python train.py --arch="regnet" --model="image classifier" --dataset="retinal OCT scans (Kermany 2017)" --train_examples=98430 --image_size=48 --crop_scale_min=0.5 --horizontal_flip=true --cutout=0.4 --targets=["finding"] --num_classes=4 --norm="groupnorm" --activation="relu" --weight_standardization=true --depths=[2, 2, 3, 2] --kernel_size=3 --stem="single" --widths=[48, 96, 192, 384] --label_smoothing=0.1 --loss="cross_entropy" --init="torch_default" --residual_init="none" --optimizer="adamw" --lr=0.003 --beta1=0.9 --beta2=0.98 --eps=1e-06 --grad_clip=1.0 --steps=14100 --batch_size=256 --epochs=36.7 --lr_schedule="step" --warmup_steps=1410 --weight_decay=0.0
Rows from block 5, named by matrix and row number. Rows with one number belong to one channel. Each number is 128 + 32 x the weight over its row's rms, rounded and kept within 0 to 255. All counts start at 0. Numbers have three digits each. After the name is the row's rms in percent of the matrix's.
# convs1: grouped (24 groups) 3x3 conv (model.blocks.5.convs.1.weight, 192x8x3x3, standardized in use), inputs within the group 0-7, a 3x3 kernel for each
# convs2: expand pointwise conv (model.blocks.5.convs.2.weight, 192x192x1x1, standardized in use, transposed), outputs 0-95
convs1.3 098:149085106152091068190167135166128085134093060173137119210221128133113103132126098177154106124156135095112118115106074100115164111104165190166145143106135180121107121119072101127134137132099154160118118132121122098117
convs2.3 100:124119113166069144109086113106069106132096158135101107148144146074133182145148142188087101148108127185149150161068101128061174128151152120122149165166192118161159115127152142071118078060112130134156169122136090125091155136078136108153163117155073113154155098157150140103123103109115090122
convs1.4 099:167130136187114157122174207150102103106143172100108153155085122168111099190136145127101100119138110121121170116163105069116158114081153132119118194148096170119115153084024122111094094143141126082134105128145146107172
convs2.4 095:085116125169079146137044066133137117135126135135127140116081183122129157134146153119062111101136142144144106144079147133082173119155108135103165151123166103128108095087109150154060062058131128126164142139116079078152122132094140065141152081133107093133117106140146165094123067122153173174
convs1.5 098:122121170118111120149118096125104108088123122185139109186077168105168101136168079110111121118205130115142085082140112108175120090096151177126156120119129168139115177155041125144077123174191135094146150136065115132099
convs2.5 091:101074104117131089107122146160131140064102100134151156154149045114084152137111134114154148156122170172093121146068143174124123109150150140197142104150147099112105144135073113106118201161090162137110183175185127123106120100110139123146137069120148148105116178138162133138157173117110043098
convs1.7 102:152144150163104089221130112164178149181128079152113091124111163115132132166185123147141113117107098152113058123149100114135063112122148161134071159117147179129144125123147126089145076088080155126138102159054112149088
convs2.7 102:087127175178114098095122167158109152151143148138144167173160137101107153133133207155115109123085163121153152194104139125114181143180174135103125141148193122162145085133147124118153143092099164086086158152170067160139159111127135083163140138113154128122166120154129158076106164137107125171
convs1.10 099:044107126022099109118111161140096144167108118143200150121130123113113093094181164228135212127129098094128092133109119152123140159161139158128165114131110098131182107114133115156149136155118127115121119149149119156144
convs2.10 096:148136125086175145135121156066084105137127179129138161127144121186141106124128099060064149103120078122126192105070101144173109149104119107115111122076159156142154160102183127123189114137173138108092118153131160150121084095156093117125078128155097119124094060084100122133127089083170176153
convs1.11 104:115148113151109126190140142130117107128168172101168134134142101188099167106155150055125113123137175033108157157138094137142118059088141058122155145108187059111138130163101120132156073112150131088141137144133086126126
convs2.11 086:102156089149075130167172130146171153173198114107149102076170153094199173130104166149084111143128141127169062109120134142176124125185127162154156156166136097124165114101086104109132112120103092124189098079137128081150176159126136137113156176169139072136128108136104097114140127184123155160
convs1.12 100:156128067113127117099141171088145091133157140184134045143109146119151172147141134055151180140114115171072072111120128191175117149092070097130148082117159151138138138140105109105132140096116125144065085094175120109151
convs2.12 077:186123110142135114063193112133142151142154103116123117095136148098179119118109147115058107064199132130159033085132082099166136119143155166155127147154115159149157117142092140039180096135146121107144116155187171139126186087124121115103118162076120155187140146163098109124095110163068129130
convs1.14 094:174169168099072094161118161143148112097164142098184157145088045114115086137139150114094156110147176102110089108207162090146121133137113058101134123136129174178109126097082187121130116140143091104079143102132137106120
convs2.14 082:043128160157091127123095192135132067134188060143200132124172133153126161138147155158176081150110126116145110143188154122171134126150119149162088120097156171132129077109160168135087156150113167138125174145084076166177145127127136133139144128072119149089129108155150112125130105082097153132
convs1.15 097:062096161140086173070110155172101111111143107142173114172129195179119142102144111068068127131154065146134070160165146108144119125135093167103159104124133152152141071083151113156098160168120158110103126145097178147107
convs2.15 104:130109082158127118108107133119166122147134149115181072185084147128105121124115138158103192099091073109173120108120123128093076137146130107138152147141088132112146113168119093125105156076134100122105140111112132106118143120115146097143124157171110172055163188154155107139157164127072079105
convs1.16 099:150142091151140120144157137148132092149123080159113132143142124131155137153163163215166092170123105120127092145094131160156126044111175141115097175101058166123138118152130141115123142120112132097039160139111045162177
convs2.16 125:098106076166097076070150139114133084156165120092128095162163140129150158208121157111151096120043142117123105104183093091144140169162151115135120117146135196167109132163141121104085127083125136210074088130101128124119100072101096121094124156152120141108129178200139084098103114150071111113
convs1.18 096:141123105126160094119099055094103126159125138079095087124124147105157136074109151140097156169098177142102126156155150133143115153217165155159126149085155048115080115084130138160107086076114141154112128085108139200141
convs2.18 104:126152140185107036060078097137127118112179065086147111116090152096101120154130186140146138122122148144164092164156136122143167140161139100130101122131119096099165111113126174113197089149120154152091133179164109184146206082162138065106096138114137137143162104161160128132145104145121173114
convs1.19 101:111133116148174175088120148128163148102094117144170165118140104153193161102156144052079046089085131165169164149130133059143117104098112149144159084086064161151150116171146127141125151159159108148112083121152115106125
convs2.19 093:125106146100131126132111179085099135092148111149130114105129104136121115109083173115149106126145087115107153125132142138187122093138085099174086126098159120097123093075137148126136165197117155141128202104104139062116128111186121165152100074144112174119072116123096121144137135107156126135
convs1.20 099:110104166177162081148136117124085162129106164140114126138090137143101118167136122177113167099118135142115114171148100061156138055172117186119131148070153059111158054115162142131132148131102150118159092145149067190094
convs2.20 096:132082140150144115097108099140157105083130116130177081128042130122091110162085188142133164075138127162109132176112135100117086121139168119150125152118099127080127126131162139114166161108115201095112113142137099147165132171158171070158063089091146205085151139137115110185156089109098101134
convs1.21 104:169172014116113064102121105146155138174121161163087144193139114134144112120132139099127146132091079129134116124168163136113121164113125061136137091068143151149096112152135165109116129050149148137127087103104194126136
convs2.21 090:119147143142105122134095080128215191101165098111129120131158157168101120149155131126184118143137134104149098091118174152146148087149141168139101132143121132128134123101093070119117183160116064193126182136159182147174176142088124159086090134100167109173152154136155101146108178177097093126
convs1.22 095:114110112070130143164172095125159083113121135160142149142105131124094115082159101128182132151067101155161172112125135069127129162212072118159108131099025116128172149147144119119147175159142080141101098132134137172094
convs2.22 098:162156131144168070130122142069136150117138111135169101178166165094093134137096131134155148116173095125121144108124069104157166139118117125131129045145153079123147131135174103142151165152128160139108140112137179088140196144161140165156117111135133174134101148159147059158116110111137126139