A small image classifier, trained from scratch.
Model: 0.995M parameters, 48-pixel images, arch regnet, norm groupnorm, activation relu, depths [2, 2, 3, 2].
Training: adamw at rate 0.003, 14100 steps, batches of 256, held-out accuracy 95%.
Data: trained on retinal OCT scans (Kermany 2017), 98430 training examples.
Rows from block 3, named by matrix and row number. Each number is 128 + 24 x the weight over its row's rms, rounded and kept within 0 to 255. All counts start at 0. Numbers have three digits each. After the name is the row's rms in percent of the matrix's.
# convs0: reduce pointwise conv (model.blocks.3.convs.0.weight, 96x96x1x1, standardized in use), inputs 0-95
convs0.0 105:126155131112097135148146130105116129107145111086158133086146155045178084111112100133142141122078109112117131139114167140136118109116077100105121137143111137081061117101129140138127135118136140144169152116142149133128123139112158149132172127101148134119144102122122086147125151155118116154
convs0.1 102:131090156141135149107141086157068160114126139133086142148100080158128134127126135149137129096134173128120117061146106101123137137145137160123147142130140144137141119147128093085175113141095157138101147146163099064129105117130130145118113152125158095116120146147157156134131135124149106081
convs0.2 097:154117113139154120117080137129146159075089125099128105130156088133137124125143069158122135151157128163140121111127107131103119084144124122122115163122154124151087146107140122084117126128081150083097124145173104150137147127129165157158114116126121174186106135131128116091092126128130113105
convs0.3 096:128120140160158151123161113127147149140135119092158151095126129089187106132133110145146116125101138116129183151140155119080132120148095151148187106148098122073157129127104106088112128115135151126150137101121149102102149134126135118156109139119164152174122153115109128117095170127102108078
convs0.4 096:127127127136143130112112146110200109131133096130154135107134132125180108098100110146112137148094105115116140143098123122151123118152071136137123130184130128106114121147108139110072133100155129130121159135101160109107142191111146113136107153145117207168148128094093114108104131120143118122
convs0.5 096:096190136078144142168088135138106166129136101115148165128123142137139095142113105106132102153131157144135126122120181137140115145106135124110106104122140123142094127126105122123148117146148195130137161134145147130117142118103127106097172113093207114123120078114096121137146161130107107142
convs0.6 097:124104143176178120083173123143095128103109134135099110159111101168118127108102170140121121110134127121131118106133101112123139125156087172137141129131093096150144105122102120131107161112124125128108132148149132122122116145129136146125056150125147120129125176160163144096162148110165191094
convs0.7 102:165137094174136123120131159129116090106112138151095094105151142159089116151106147130115152167146102105140094144124093149150108085131109142127052122145128126171112131137119168137075111121148135136132143142126125163091130123083147122149139104182119144125126110124138119099170136094136151129
convs0.8 097:134123124106111133103175077162106130109105131132121129130140157119198139115137137116128157123132159115163132140129194118119109096062092107113139142170120097117102148119102107122143142146139144142132119106097126101092119156176124148175107140120096138107149154123123157158127105134098132092
convs0.9 098:143108118097096114104142114134101162069153134143106155152123063149178108122090126100091196156143183148157117109131139136138100107133124146141146158136147142141099126162132101098143086122113149142139133136132107109098104120151138124132138152127129125115120131153155182141143144126118104090
convs0.10 100:145162146149118118105131166086174129148090144094157077146124140119132078155126139125114104116137117120115150171115120140114139106120136123135110092149107103145143121130148148109158124099142100154144113072102171131134074136128123080146105122126081128168174135105176112110100127124119109129
convs0.11 106:110110135182129066101159152119146123107138077139123049102130144127122094100109124125117134142103127144150136151132166147116126084146103127142130126141151138112131152089122125133113142117130109132170095083116160143118134143118129139150101144175064159141155150121113155134087122150140119105
convs0.12 097:122104155149098128120093167135149142123113122127146132098120172138091106129118134154132097144121129181129122131124135164123115142162183174142152132126150195091158094102149114137151121125129101135159164137147102138106089130121121092150129109090087120144116116098075117137093131135114086123
convs0.13 097:123095130112117123098190139109106082125098114148103121129131126141123140107161167131132111138099109132095187136184117122098163129143113137125107109132134093086163157110114099103087113113154098127165128126121130127151094164127136122150132168142120112140129145105086129131105104179180138120
convs0.14 094:172117133141127107106116115141125163157114158135134143166116084142106114161143187093129106127125147129125171128105119174140135134114143170124126115123102144175162102064131129114149113121131113143125070152129075129167120127123128116180108135109127109140093112132157114117119123121112147070
convs0.15 100:126098132121099146094091132102132113181137101123175147144130075138113136098107104150132091134116114121097110079156125148142149148123157156147126084125140151115141142162143095124129140112136128135102116146116151142171126118098172132125121169145108082077108114126135158131068113145167127153
convs0.16 101:147129091123127127124126155117146111104125059147150154138128133129155110127154087116139170152143116136144116123142160101105125132147083075142055143156131110105090141157129152131070118128127140129149126097097132103097168131095116164167121110173146147125132159140118143105123159126124156134
convs0.17 098:129104126160129145096119153120156168103169088105169102099146158091107128119130120136124117148116119126133124097124112142108102129159091069145164153154133150085110145144145070135105143119142132151174157064094124143119136143110152104118115094117117135125152159145128106132138157159139095150
convs0.18 102:113114105080142138091160114102110155148132109107143182176115164143137132111138130177133113123100171092100158141116155113112117150131132137109107126156116155088109133099107098106132148092145129140150146122145124080144160148131118135070087143110149141143085129109111181128111142110154130111
convs0.19 104:104149103120149138145101127103117132151129126130139131149113101109160127131108070151121115143121136095136104109069127116161133117113147150146161143121114193145081108126082142159111131166109139090089111151140154155104170111132125143106119133126161146174136151131122124154142167059133126125
convs0.20 103:112102117134131173123100076117126116145122072166128167153119156139153126126123087171152152125119148100127098119116153122119121147133123138079125155137127164111106139149070128140085131148130150090102151123155123118133147143090122159139096128149137183118112157116060144121135147098137126145
convs0.21 095:117131135117116145164119124133093108114077137132116126106152157085119148111140133121148136136129116148094118125121126119084102135080124115149106162116146170082125146100173120182153138153101131156176123123103107109102110153115100128126164122153100098124141115138133153202139095167154149117
convs0.22 098:121106094111130149136109105111131126161095157109175124137125113106134140141109098135116104110122113114074137093129081147143141110095152160113118169132153148132139105108103119173091129097135114125092075141145111182179131119134168127114130143104119128150144105140114112116149094149150154193
convs0.23 101:120131149168144133108171142152118126100146125123162099137111114149141055105101122094100149151161133143157079116113135119140123141146114145134154122145122135149133137133156105158132090118122113115148104090091135122081123110116097110150105092107087078150153160161157129157143162130135143079
convs0.24 105:143142127105146140126164140134099092153118147113133161152123135151085163139131174133123123094123126124095140115136133122138126162125139124078118113109147135167188148104134085140116169104149145137119133116128119112162155098126129094086123121129141075054123115108113137129101087166169159144
convs0.25 099:142125132139116162195169105150084123105114077154112113109145147131127154093127146098154172121124091132102094129123132096143118122138115130135125123124116106117112147146108177162087118153116161093100123150114124138136115151076116184123149107134131160085130148137103121167175104123131128136
convs0.26 102:100135122142146108107143173106148129104126138157096116155135075136059111123118160124136187140123145163144137118154147153132155079129110101131133113133129091145151117126113142129132142107136122125151133104118189129163132120157110132102081155172102129103122090120145161123089079141157122119
convs0.27 101:104138122128133122120193125133123124102107135133126117135081146107126142114127174130126171120136151121129158150133160160111146111082100116152101094120139103106110138153108113121125165125142139145163104105119178128121089177193096125105072174136132130121127149112147167108109087146112129112
convs0.28 102:152110121124130118093139102162124132105134138141103073137145103136111138084134135098148181152142135150173115087158166096113126121139104130117133143145132087112108158163124110117117135128112141129101105091125135119099135094129124191148076145169106132063096130156151159103122114138114126112
convs0.29 101:116121134118121119129124172106143132079115101160094090161168105151094129075120127126122193153138145164122123090139130113096117112148135103144114154168150128115131112134127164099119150103119137156144152089099168109142127138114133121107122143186104127099125109122163175133126123133182124104
convs0.30 099:118121113167155112108144160065152117152130110161114097170139101140070101108114149126123165148107121143121126113136130155135132104123107116162115116123125120128150117137106137126116159087153117162171137101098165127156118144114103104115085164203121127118134113130152168123093117120166119107
convs0.31 101:144128120104124163115165126103148077123144116136140122141141123106132151092139141099170181125091084137121141134131162121126153128157103085130113120145106108066093142135144129126071139137173110146140160106101153086131127140125155159147108130166127150073131107172129107116135100127141116151
convs0.32 099:112103133134153109104116146108147136119121084132164105128079151151139085125092094138137110146145140119122111127106124120107145135135101110163120149140157172145133112117152139143117165145125107150169136079088126082071139126097085123120103112136075148171163150137127160172135134150134128095
convs0.33 102:128142149107136128133143145103168122110160101125152093130112127120119125126134153153093133140136155159086128127141142129095121132166116114151152146140170141089121117123140128129127131085122144134129152049099130126115131132126059066095162097076126110145167140113147162146108158145120132089
convs0.34 099:119103113107071105099112144127126160123142132126105120115158124123059117164118157112142146120147116132129121171127098136157150115143143156097109137137124116160130152142134155091160126145118107086121129168154120157083103156128147154168128116151151093138152108144139094087168152064123132115
convs0.35 098:168084151159140116120127142089142148173096102125139149154095092136143113164092114152135083132135126077082115137118103133161136160124132121121090121136146139186130135133145148149153158121184092119127089123095135089109150124084137135117121129162133146149135133135149106125119128142113138078
convs0.36 099:121091150147102132127110140126130149132178104152126136123136133135135115150118094148113103126136158118134067130086129164147135130151134162104149073126099142143124109150127156122152148140118137048106129105116145176090153083114107101150116128148147128083147138117140083129161164089129119118
convs0.37 100:132141071154152111122125154132119111133108142155107100107069110115100120128138151117150149152155069111124137153166113132127171138107118055139115141083122138143170107155109178127136115125154138122155123097112132149126132150131088145150092151167126159155124126109113123107107079116116123118
convs0.38 099:123105116135122133127085175094150112143156100141138124131165134114075140160126088112125136137122123187115081113135145163123085106140158168129161115102171141117157103119170143126133129150116109135148152125104132181151129111118101090104148117136100089105148105148133117143097113130164084126
convs0.39 099:104073140161166125094102124134136183127155136152116100155145128140094096119107121141098116120104177160146122135135167135122129112170144136093177161126148117115115128150106106117160120131092160076083110136175142110127136127129104140120105130116132117152119110137123162098126174098152097105
convs0.40 098:156145155100153113127137132155118139127151120091121154122113074179146140138154142171115106116146155099151120078129143149134076144117123139095154100136107098147143145113121140111095144119126163131137116133150100133164202094106119114127128117114163127142111129120068136070097134132153144132
convs0.41 101:156126131140146150093111154161158095092152113134157107151126104103120146126137097103139113138125110104163101139135109146144120103101131079145128114119118105118102150172146145133082179131115125125128089138119138141144116125113161166161098072137148153148141157176149070116104097130126114175
convs0.42 098:124111151145134082108135105160135107073099125141084102113141110147151089128140098141127184138144148136156118130131155112087102113129081114152142157164135112126139157144113115095116092160091178157135130116141134101099173126141095167145107141131102173148109136131104158102110103137128141126
convs0.43 103:126128147115127126121115121140085154140101128105103107082133129152158124140120095131136134136141149162142087092132103078148100129134097140141134154103132145179123127100142143109148112210098173090083159128147113121086158139117076133144138112131126149146145139127110135145164155102137150095
convs0.44 097:077096131141141146109167122097114153134131091155112103145102127129120095102081127117143128121120186102106113112108116097144129106138124184152129161125152147123094112114111140136147170126122105119118147133156147086139111170145099139109104148144107117101172131126151177149172141123152139074
convs0.45 101:099122150113158184135125146119154126151165111109138154151105081127109143111120090172127109104108160076099106073105101141169138149138179179114146136138129151127119103105109166137134151111137117078109104129140133111163138131135152135091116090075143121107131124143129124128132130137156135123
convs0.46 101:137126131121129125175118082155099109143152132110135151126165144149130178155141094138107117111087147153128136131119147153135059121132142103122171141147174143097118114141141139116131124101109141113113137117094139136123180103127117110074158129109159129102099102132092179140125152188145121110
convs0.47 103:106089161126169115085139149149150141121194125115171140148109102137107111147114119141122135089129160090115103059099093133169103149118143129121168144155116123140156110116132140141156157117095131100145108092114135090159147128135098131114102104084108133118143149158153145137124118161146144121
convs0.48 097:100133169129111141106097125124133121171155128175153139100136093154092144141132128149124129111128163112111097131137160144166122160110179183121183106121130166149156138146097135132141139101081112093106101142137126146148154086120134128114123112143119108129135092099069143126106094146161115126
convs0.49 099:086108123079126108111149100078114146131119118125140125102136154075149133137116140095116095175108076138147158189161142132124144136144128145106097127116121124126118142112145105133118140123138084139120089148129144126152119158149162140163120154140120164158123094101075082114105110154119092143
convs0.50 098:142113167088138150096131103145121133126087158099094181154094103123132151154157148145153116106166129087091150134090121106124129176137142145119105115106112091164136105119082139100159168137094164145129145148129110093117146124119141158105096114123146150158114162113142099104135110100132139114
convs0.51 100:171149181113117161132123134136153150143097173128110156168125074105153165151151142136124138118165106103146109120107111156136107149092161126150104096142090120134143109132113170096126139131110145150124151117093105142113072095121138091144128113128150139161136167092151140098117114089134103125
convs0.52 100:133107150104117167093162134112151143139116136127145168172130100102143181131176154120177090119119126084101139143103109129108132140103156140115115135073130136150115109087159145116148182134108111109123123117120119109132105072145175139123101097126145098131147146153136113164153098148128115135
convs0.53 100:116115151148091163092142108136148124145134169084134137141142104104152143136145148117149116127134108129141129133129111136130117138144193141153159098099155138134154104085126144080145136129113129103095085095100121112147077069159170118168107108109099125134165143146138106145139090162126100133
convs0.54 103:117128143150119113127139109187135118135114174106115139112124095148135148137157155125114144113147141143141140146138087104116120129120138169138153104123154135137199121100119148078139093150111166085124072118131104122105134104145096124211139142125128123130155126095127149149122091160118124088
convs0.55 099:098046135118153147100108127123139180093148062140129099149126130103115124131124126141138111112115161102115129113143127112106146143140090135094158162153106094115109122179117119124132150125113123106088152129154089122120145170100117154136101150121122168128117131135162145111140174094158110113
convs0.56 101:138105164126142150076142133093142140126131090124124148135136140137139121147105117140142110151145154073126078094075103100103088178147141175139133130113075133149119109141106133127135176162098116135138128119121112107124148115093126118115089118129137140131142169164148150151143154090144145078
convs0.57 099:118090136126104162141102094189126152132166171082124127131111060136142161139158112124142136123108125136145119105157082140147130137133174131104148121119170150086152121103126119140149143129133117084112076126129114156136121103133159115156111126120118108082134093117134112121097108161153093148
convs0.58 101:141134110130141085102105117138133092082125127141071105106115134176127094117139115147144144183170138148183117135148145158109120089119107133149118109110136121171110145171107121114099093130120149130111110136146124135097154137117125162144070126147125164143105108145118146067116151123106147106
convs0.59 104:136142149145143107119137135137138120139095140149089129155070096141089122108130145159145143146162126105130121120142123118103119140109129134136120100113126112146189126191103123107111108105131138195143158125126135129132115135121078114152082187160123139137116108101131178068104112124150144114
convs0.60 096:136140107136161132132127095123147131103129090135146161124104090138148133136139114129154126123135132100144088132115160087132117159139098097127163153152105139131108141168119147113080144157128171128141109107090093115130183115095083154119139101131167171132103182156093148155143149102136167114
convs0.61 095:121183143104121163187097116128112126105122118106129160137154104133104146129135115147146116090142119140124095121099147105115118138142130115099130107124125122148127141143116157114117141149116168114136181118115120144115131064115143106103190117134205112101086164142104092144161143096128147141
convs0.62 101:146152137097097159119141134145115123136117174101117157163118114098140133141141176089120139129133101105132152137143107111136142147120127094112095119136129133126125135104176101137144101120187076140137074092099147097150120127135148138175114113146141109097105096119146086108068113141099092144
convs0.63 105:152117146128132167106176123134160109131134111140163105160070146084157116138123128133167112106160104069115107127118136074133111144109107097120153128134125151149099118133135152149115171121140107114133110099127123130118115138111123131149115066082141128135145192145162076149116109144117141126
convs0.64 099:132113161158131154078104090139107091134114119137117160111133101149152152128137118165151104121126132124123087114156132133114121155132170167130138133124135143120156118115120103074111147165069154105108152148164107116117163118087140141135103136132120150151113146154055128112081084131145127109
convs0.65 097:092102169121079141170120146131156073172149106135144151101129164121116137146129118153160084117095152134122130123111105093138128139132153162124160087107131163109145116137155195128131118106140105107126169102091141110104111130121084128160146121147106150105132136135121129179129115146138098117
convs0.66 103:093188120060135137150119109115122133141124150127136142109102138102143117162100115132070124130112121133140130162118156156149153128098147137129069132124120124131070137139103107129146111107126142128120116141151165162120124125168111106092134130136168119154138104063143111130137118100074107168
convs0.67 101:123142160139100143138132062149096089118098174133105083101135130142127150132166136167085172148163131158158120133141096166126085096112128156131117118136132163161150116130074128090162099166125127136103130155144138153119131113161089134125140115113104091138147103114102129123137129111136124131
convs0.68 105:155138120129110089140123140140104130076080125115102090100142130148114118104153110110123192182158140181164125146130150130083106081124091094145086167137165128165102166129146118111086083138114166139145139121120121110096157109127127137152148124155137129125129137125118135132137129136122142121
convs0.69 098:195126150150131157117143113156111070148102162125079127126143107141146152130147139127133136133166154117133080123117107078130106128068126124118116136115144122168129142120163124107139118164099153111105106118115106108113151112111148152158121095137117101108137129182124139156161089127146172095
convs0.70 104:161122147183109143140128157152131135134063144108099109138167138137125141114155165130128113120127143154099122158135108134120115117067125146129134108100166122121176125099181134107148064137141094122131115130121130131112116131110138138177160131131088066133154120135147127148112093136152110096
convs0.71 099:097122141122120158153158145086113137165099138152106156145127153138091139137094141138161117119112148100095122130087095103137114143104170161115089132101122164138097137132151171176163146124131110126113153136141103118118078137109124155118127120146115139068113117140125126195170124132145153155
convs0.72 100:104183113141118135138111156104117131119141103127159137101142134118118107141118084114141095130138144130129100152102152109165104104114100127158140145135170149160094127135143151159117139126148121111138136038085134118101162123084125108146166073153160091129168091133119133132129159131126113134
convs0.73 100:128110144113089132152138100148118090136120153095116138112091145158100169086194165157143137091129143124104168124174107121098129121108147128088105096100111152068156138128148145131130138100106120135135111146121139128130115133155122116139128136115089127131132137111095154158113051137150140143
convs0.74 104:133115121157150166118083105141107113130170134130110116128152125142105131105132046147138151153149144156140108135112113120126101131164159116092158153133152138135134138100128111127137161150112134047090128055131101126131135124129147124141107115136114131094152123167101144084142143140157110107
convs0.75 100:102091140149111153122111100122142127143146116129136096089142134112092161091167148132162123104071157098095119150155121129171133092143105177120168129130125140106127112143124153142109122090108123125112122204161109126134120168092128181101136134148114116134130103135097140122114124122165104104
convs0.76 101:152107123129110160141106099137116115077124139130120085075138115122084169069189128149134172140142106134117127147160093135118135076138106139136131126147139137100131129128118160107081112124119125105099140169152117147121114139117141169137117116184124158154136142149106098082128123123151107104
convs0.77 103:088107144116099148151156131054079119140101109139119118104169166097167130106131135161110127114089133138098141154135153134080134101139147133107096125096147170093118142109127150137155149140119084134135154149117151129151118127159129154128152142127091117106118122131062107163134106120153115126
convs0.78 095:093184107147117139143131116116101122112153130117139124089163159107111091093114098142129105130090117135138116140095152121143099089153097088139140157139129113116097143120123126153087154077140134122127161050119123125111134149115161113148162105138172126110142096139130120092171156142152113134
convs0.79 099:114137114146106099110166149105147086135115114135138072108112127142135095073107149095132159122141112140131121150135170109144154102147076096175120127113124123118122143139157182121103091105162136139160135098052183117123134153118115129157130131164100149140140138124157129139124119122111120126
convs0.80 102:159114128174117133124118170118122141119128083104140122075157137091118146090167141161162130103119105112081133158113122137133126118139097088102128145170124130135155087118146140137120137115145112160155131150121135122137154172049146158086120107111137094132136138158106119105102139109165119114
convs0.81 094:134117144125136112111144122151148122140161147113107160122091096142181104161077131107115116172141125175157111095097125166147118145173187159164145094118102121151151102144086106123171121170105119133108115133092128122095131115151135104132122126099126139147138138117152091111139144095106116105
convs0.82 099:104107103142113168076128079170102145134120176102154126124115122139088140110143127137131178157129112155153165147132106112090154106143140154100136138121155147083111134104149075109128131128117113116126121149167093112134095163148143155164084126111096161106109148146144107119123125117091108134
convs0.83 104:087128108122128122143100132090109146081120085120128099123169151132089131079125109141105124117089141134091127119148121111125150064163097145095133167148140126107077127112107129148123126118115131112119141173195134117158113171116158161087129127129152110114095110143116142138138136130157114158
convs0.84 104:154115125170132147107078113168155112129157129094147133126076052140133132114130114131158119131121130147131140123125089148132137118165164127145190117126128105112163090124120138130102170149112150078104130105130118144127156130130141138176116139109129163123116167124137125080099146116089107107
convs0.85 102:101117122089120162115143108123078157118117123111110172155132161137166112160103124136140148156145127129147120132117145131132097151139159161149081151124133163117077145156115080124165109168136104143121156122152103094107117129149148135095090142133118130104091102118148148165176169108105100129
convs0.86 100:146131109134148107123101163126137147152130130113213134167111107128137099114101115091111083089083127107068123119116154109172129118131099118116156160168124120140126130122163142160086132108142134094127117077103114105154148169084147133123143118109164114116135127150146119127122148145138141144
convs0.87 102:127100119136136117125126141144128125149109157095163127133110098131124148116156134112127114051090127088090169123166091126133155145127103109090125115143133111114150134078155131123103117119166130131158093117128148135203148161124129136155115164111119095111114152108130133133108067160147148152
convs0.88 096:115120135132109063134135144128131160089074099125134122088106152134109123137128126139125086131107117150115153139132099115078129117156157166152086128129141138133128110109123081103144150147116103127158137165190150108128082167155136155137137148094106124159128106073104136125093145130112107129
convs0.89 101:123080131128175121099120094118183128150154134145144143164102100145168084137086085126108126170135148144140136121091139156116117149168149141128153137119112119102132095123104099147160131129141095122105087089126119081137139109143125134114113109088131154142152146147194120101129135139114128094
convs0.90 100:099097140118162105118116122128164141152136164137149146155066121107183130142096078099104145171138139156168128112092123159142131143109165121138151147141115120125120118129107100102159125160127120132130071122123118111137144144176126128102134125083077138170164107137133103122106118135118108092
convs0.91 102:126106136154130121099131155125144097102107068111134160113122167136180135138140121134108116177146080143152120156110130139090133116155155142137092111115145147162141108102134096113136108187113140129159139121128099095073156137116135133136120125104121178158152160140085083122128140120104109107
convs0.92 095:118196154094152142148140093140075156104108119137106147138098109144128093127128114139107136127163154104123114104119158101110098102104107135136076165126123129137110125091106115129145125153097188140145155135171110098125125139123139130138168126106197103134119118100149160131161131111145145143
convs0.93 105:127149103094113125152083119119137152135130131133175119140152141089142116090128090127083127107092125103058114108118126112150110125123100113123133172189138103080121118150147112156084163068119129143139138135141116127152129156097110143130165135145152131143143113093146138106126129148152109166
convs0.94 098:103135123206166140125166139108123151102122114139127103170083133140113106122096166096124092119118117122139115116115123142138145106123129160130154127079088141152124121116155154165145143134144129098141136108122107149097090121117128114138120126118135095141140173201164115156146161131093153096
convs0.95 098:156105159147111129099099145109154139112139135094135107138168088130109112130144120137102132108143127122128135120161106139127167141172125089114148123159112082098151136143141154112128088078106142146128122092076159141148138102135140074137106132116121109137127173147151157080070118141159144163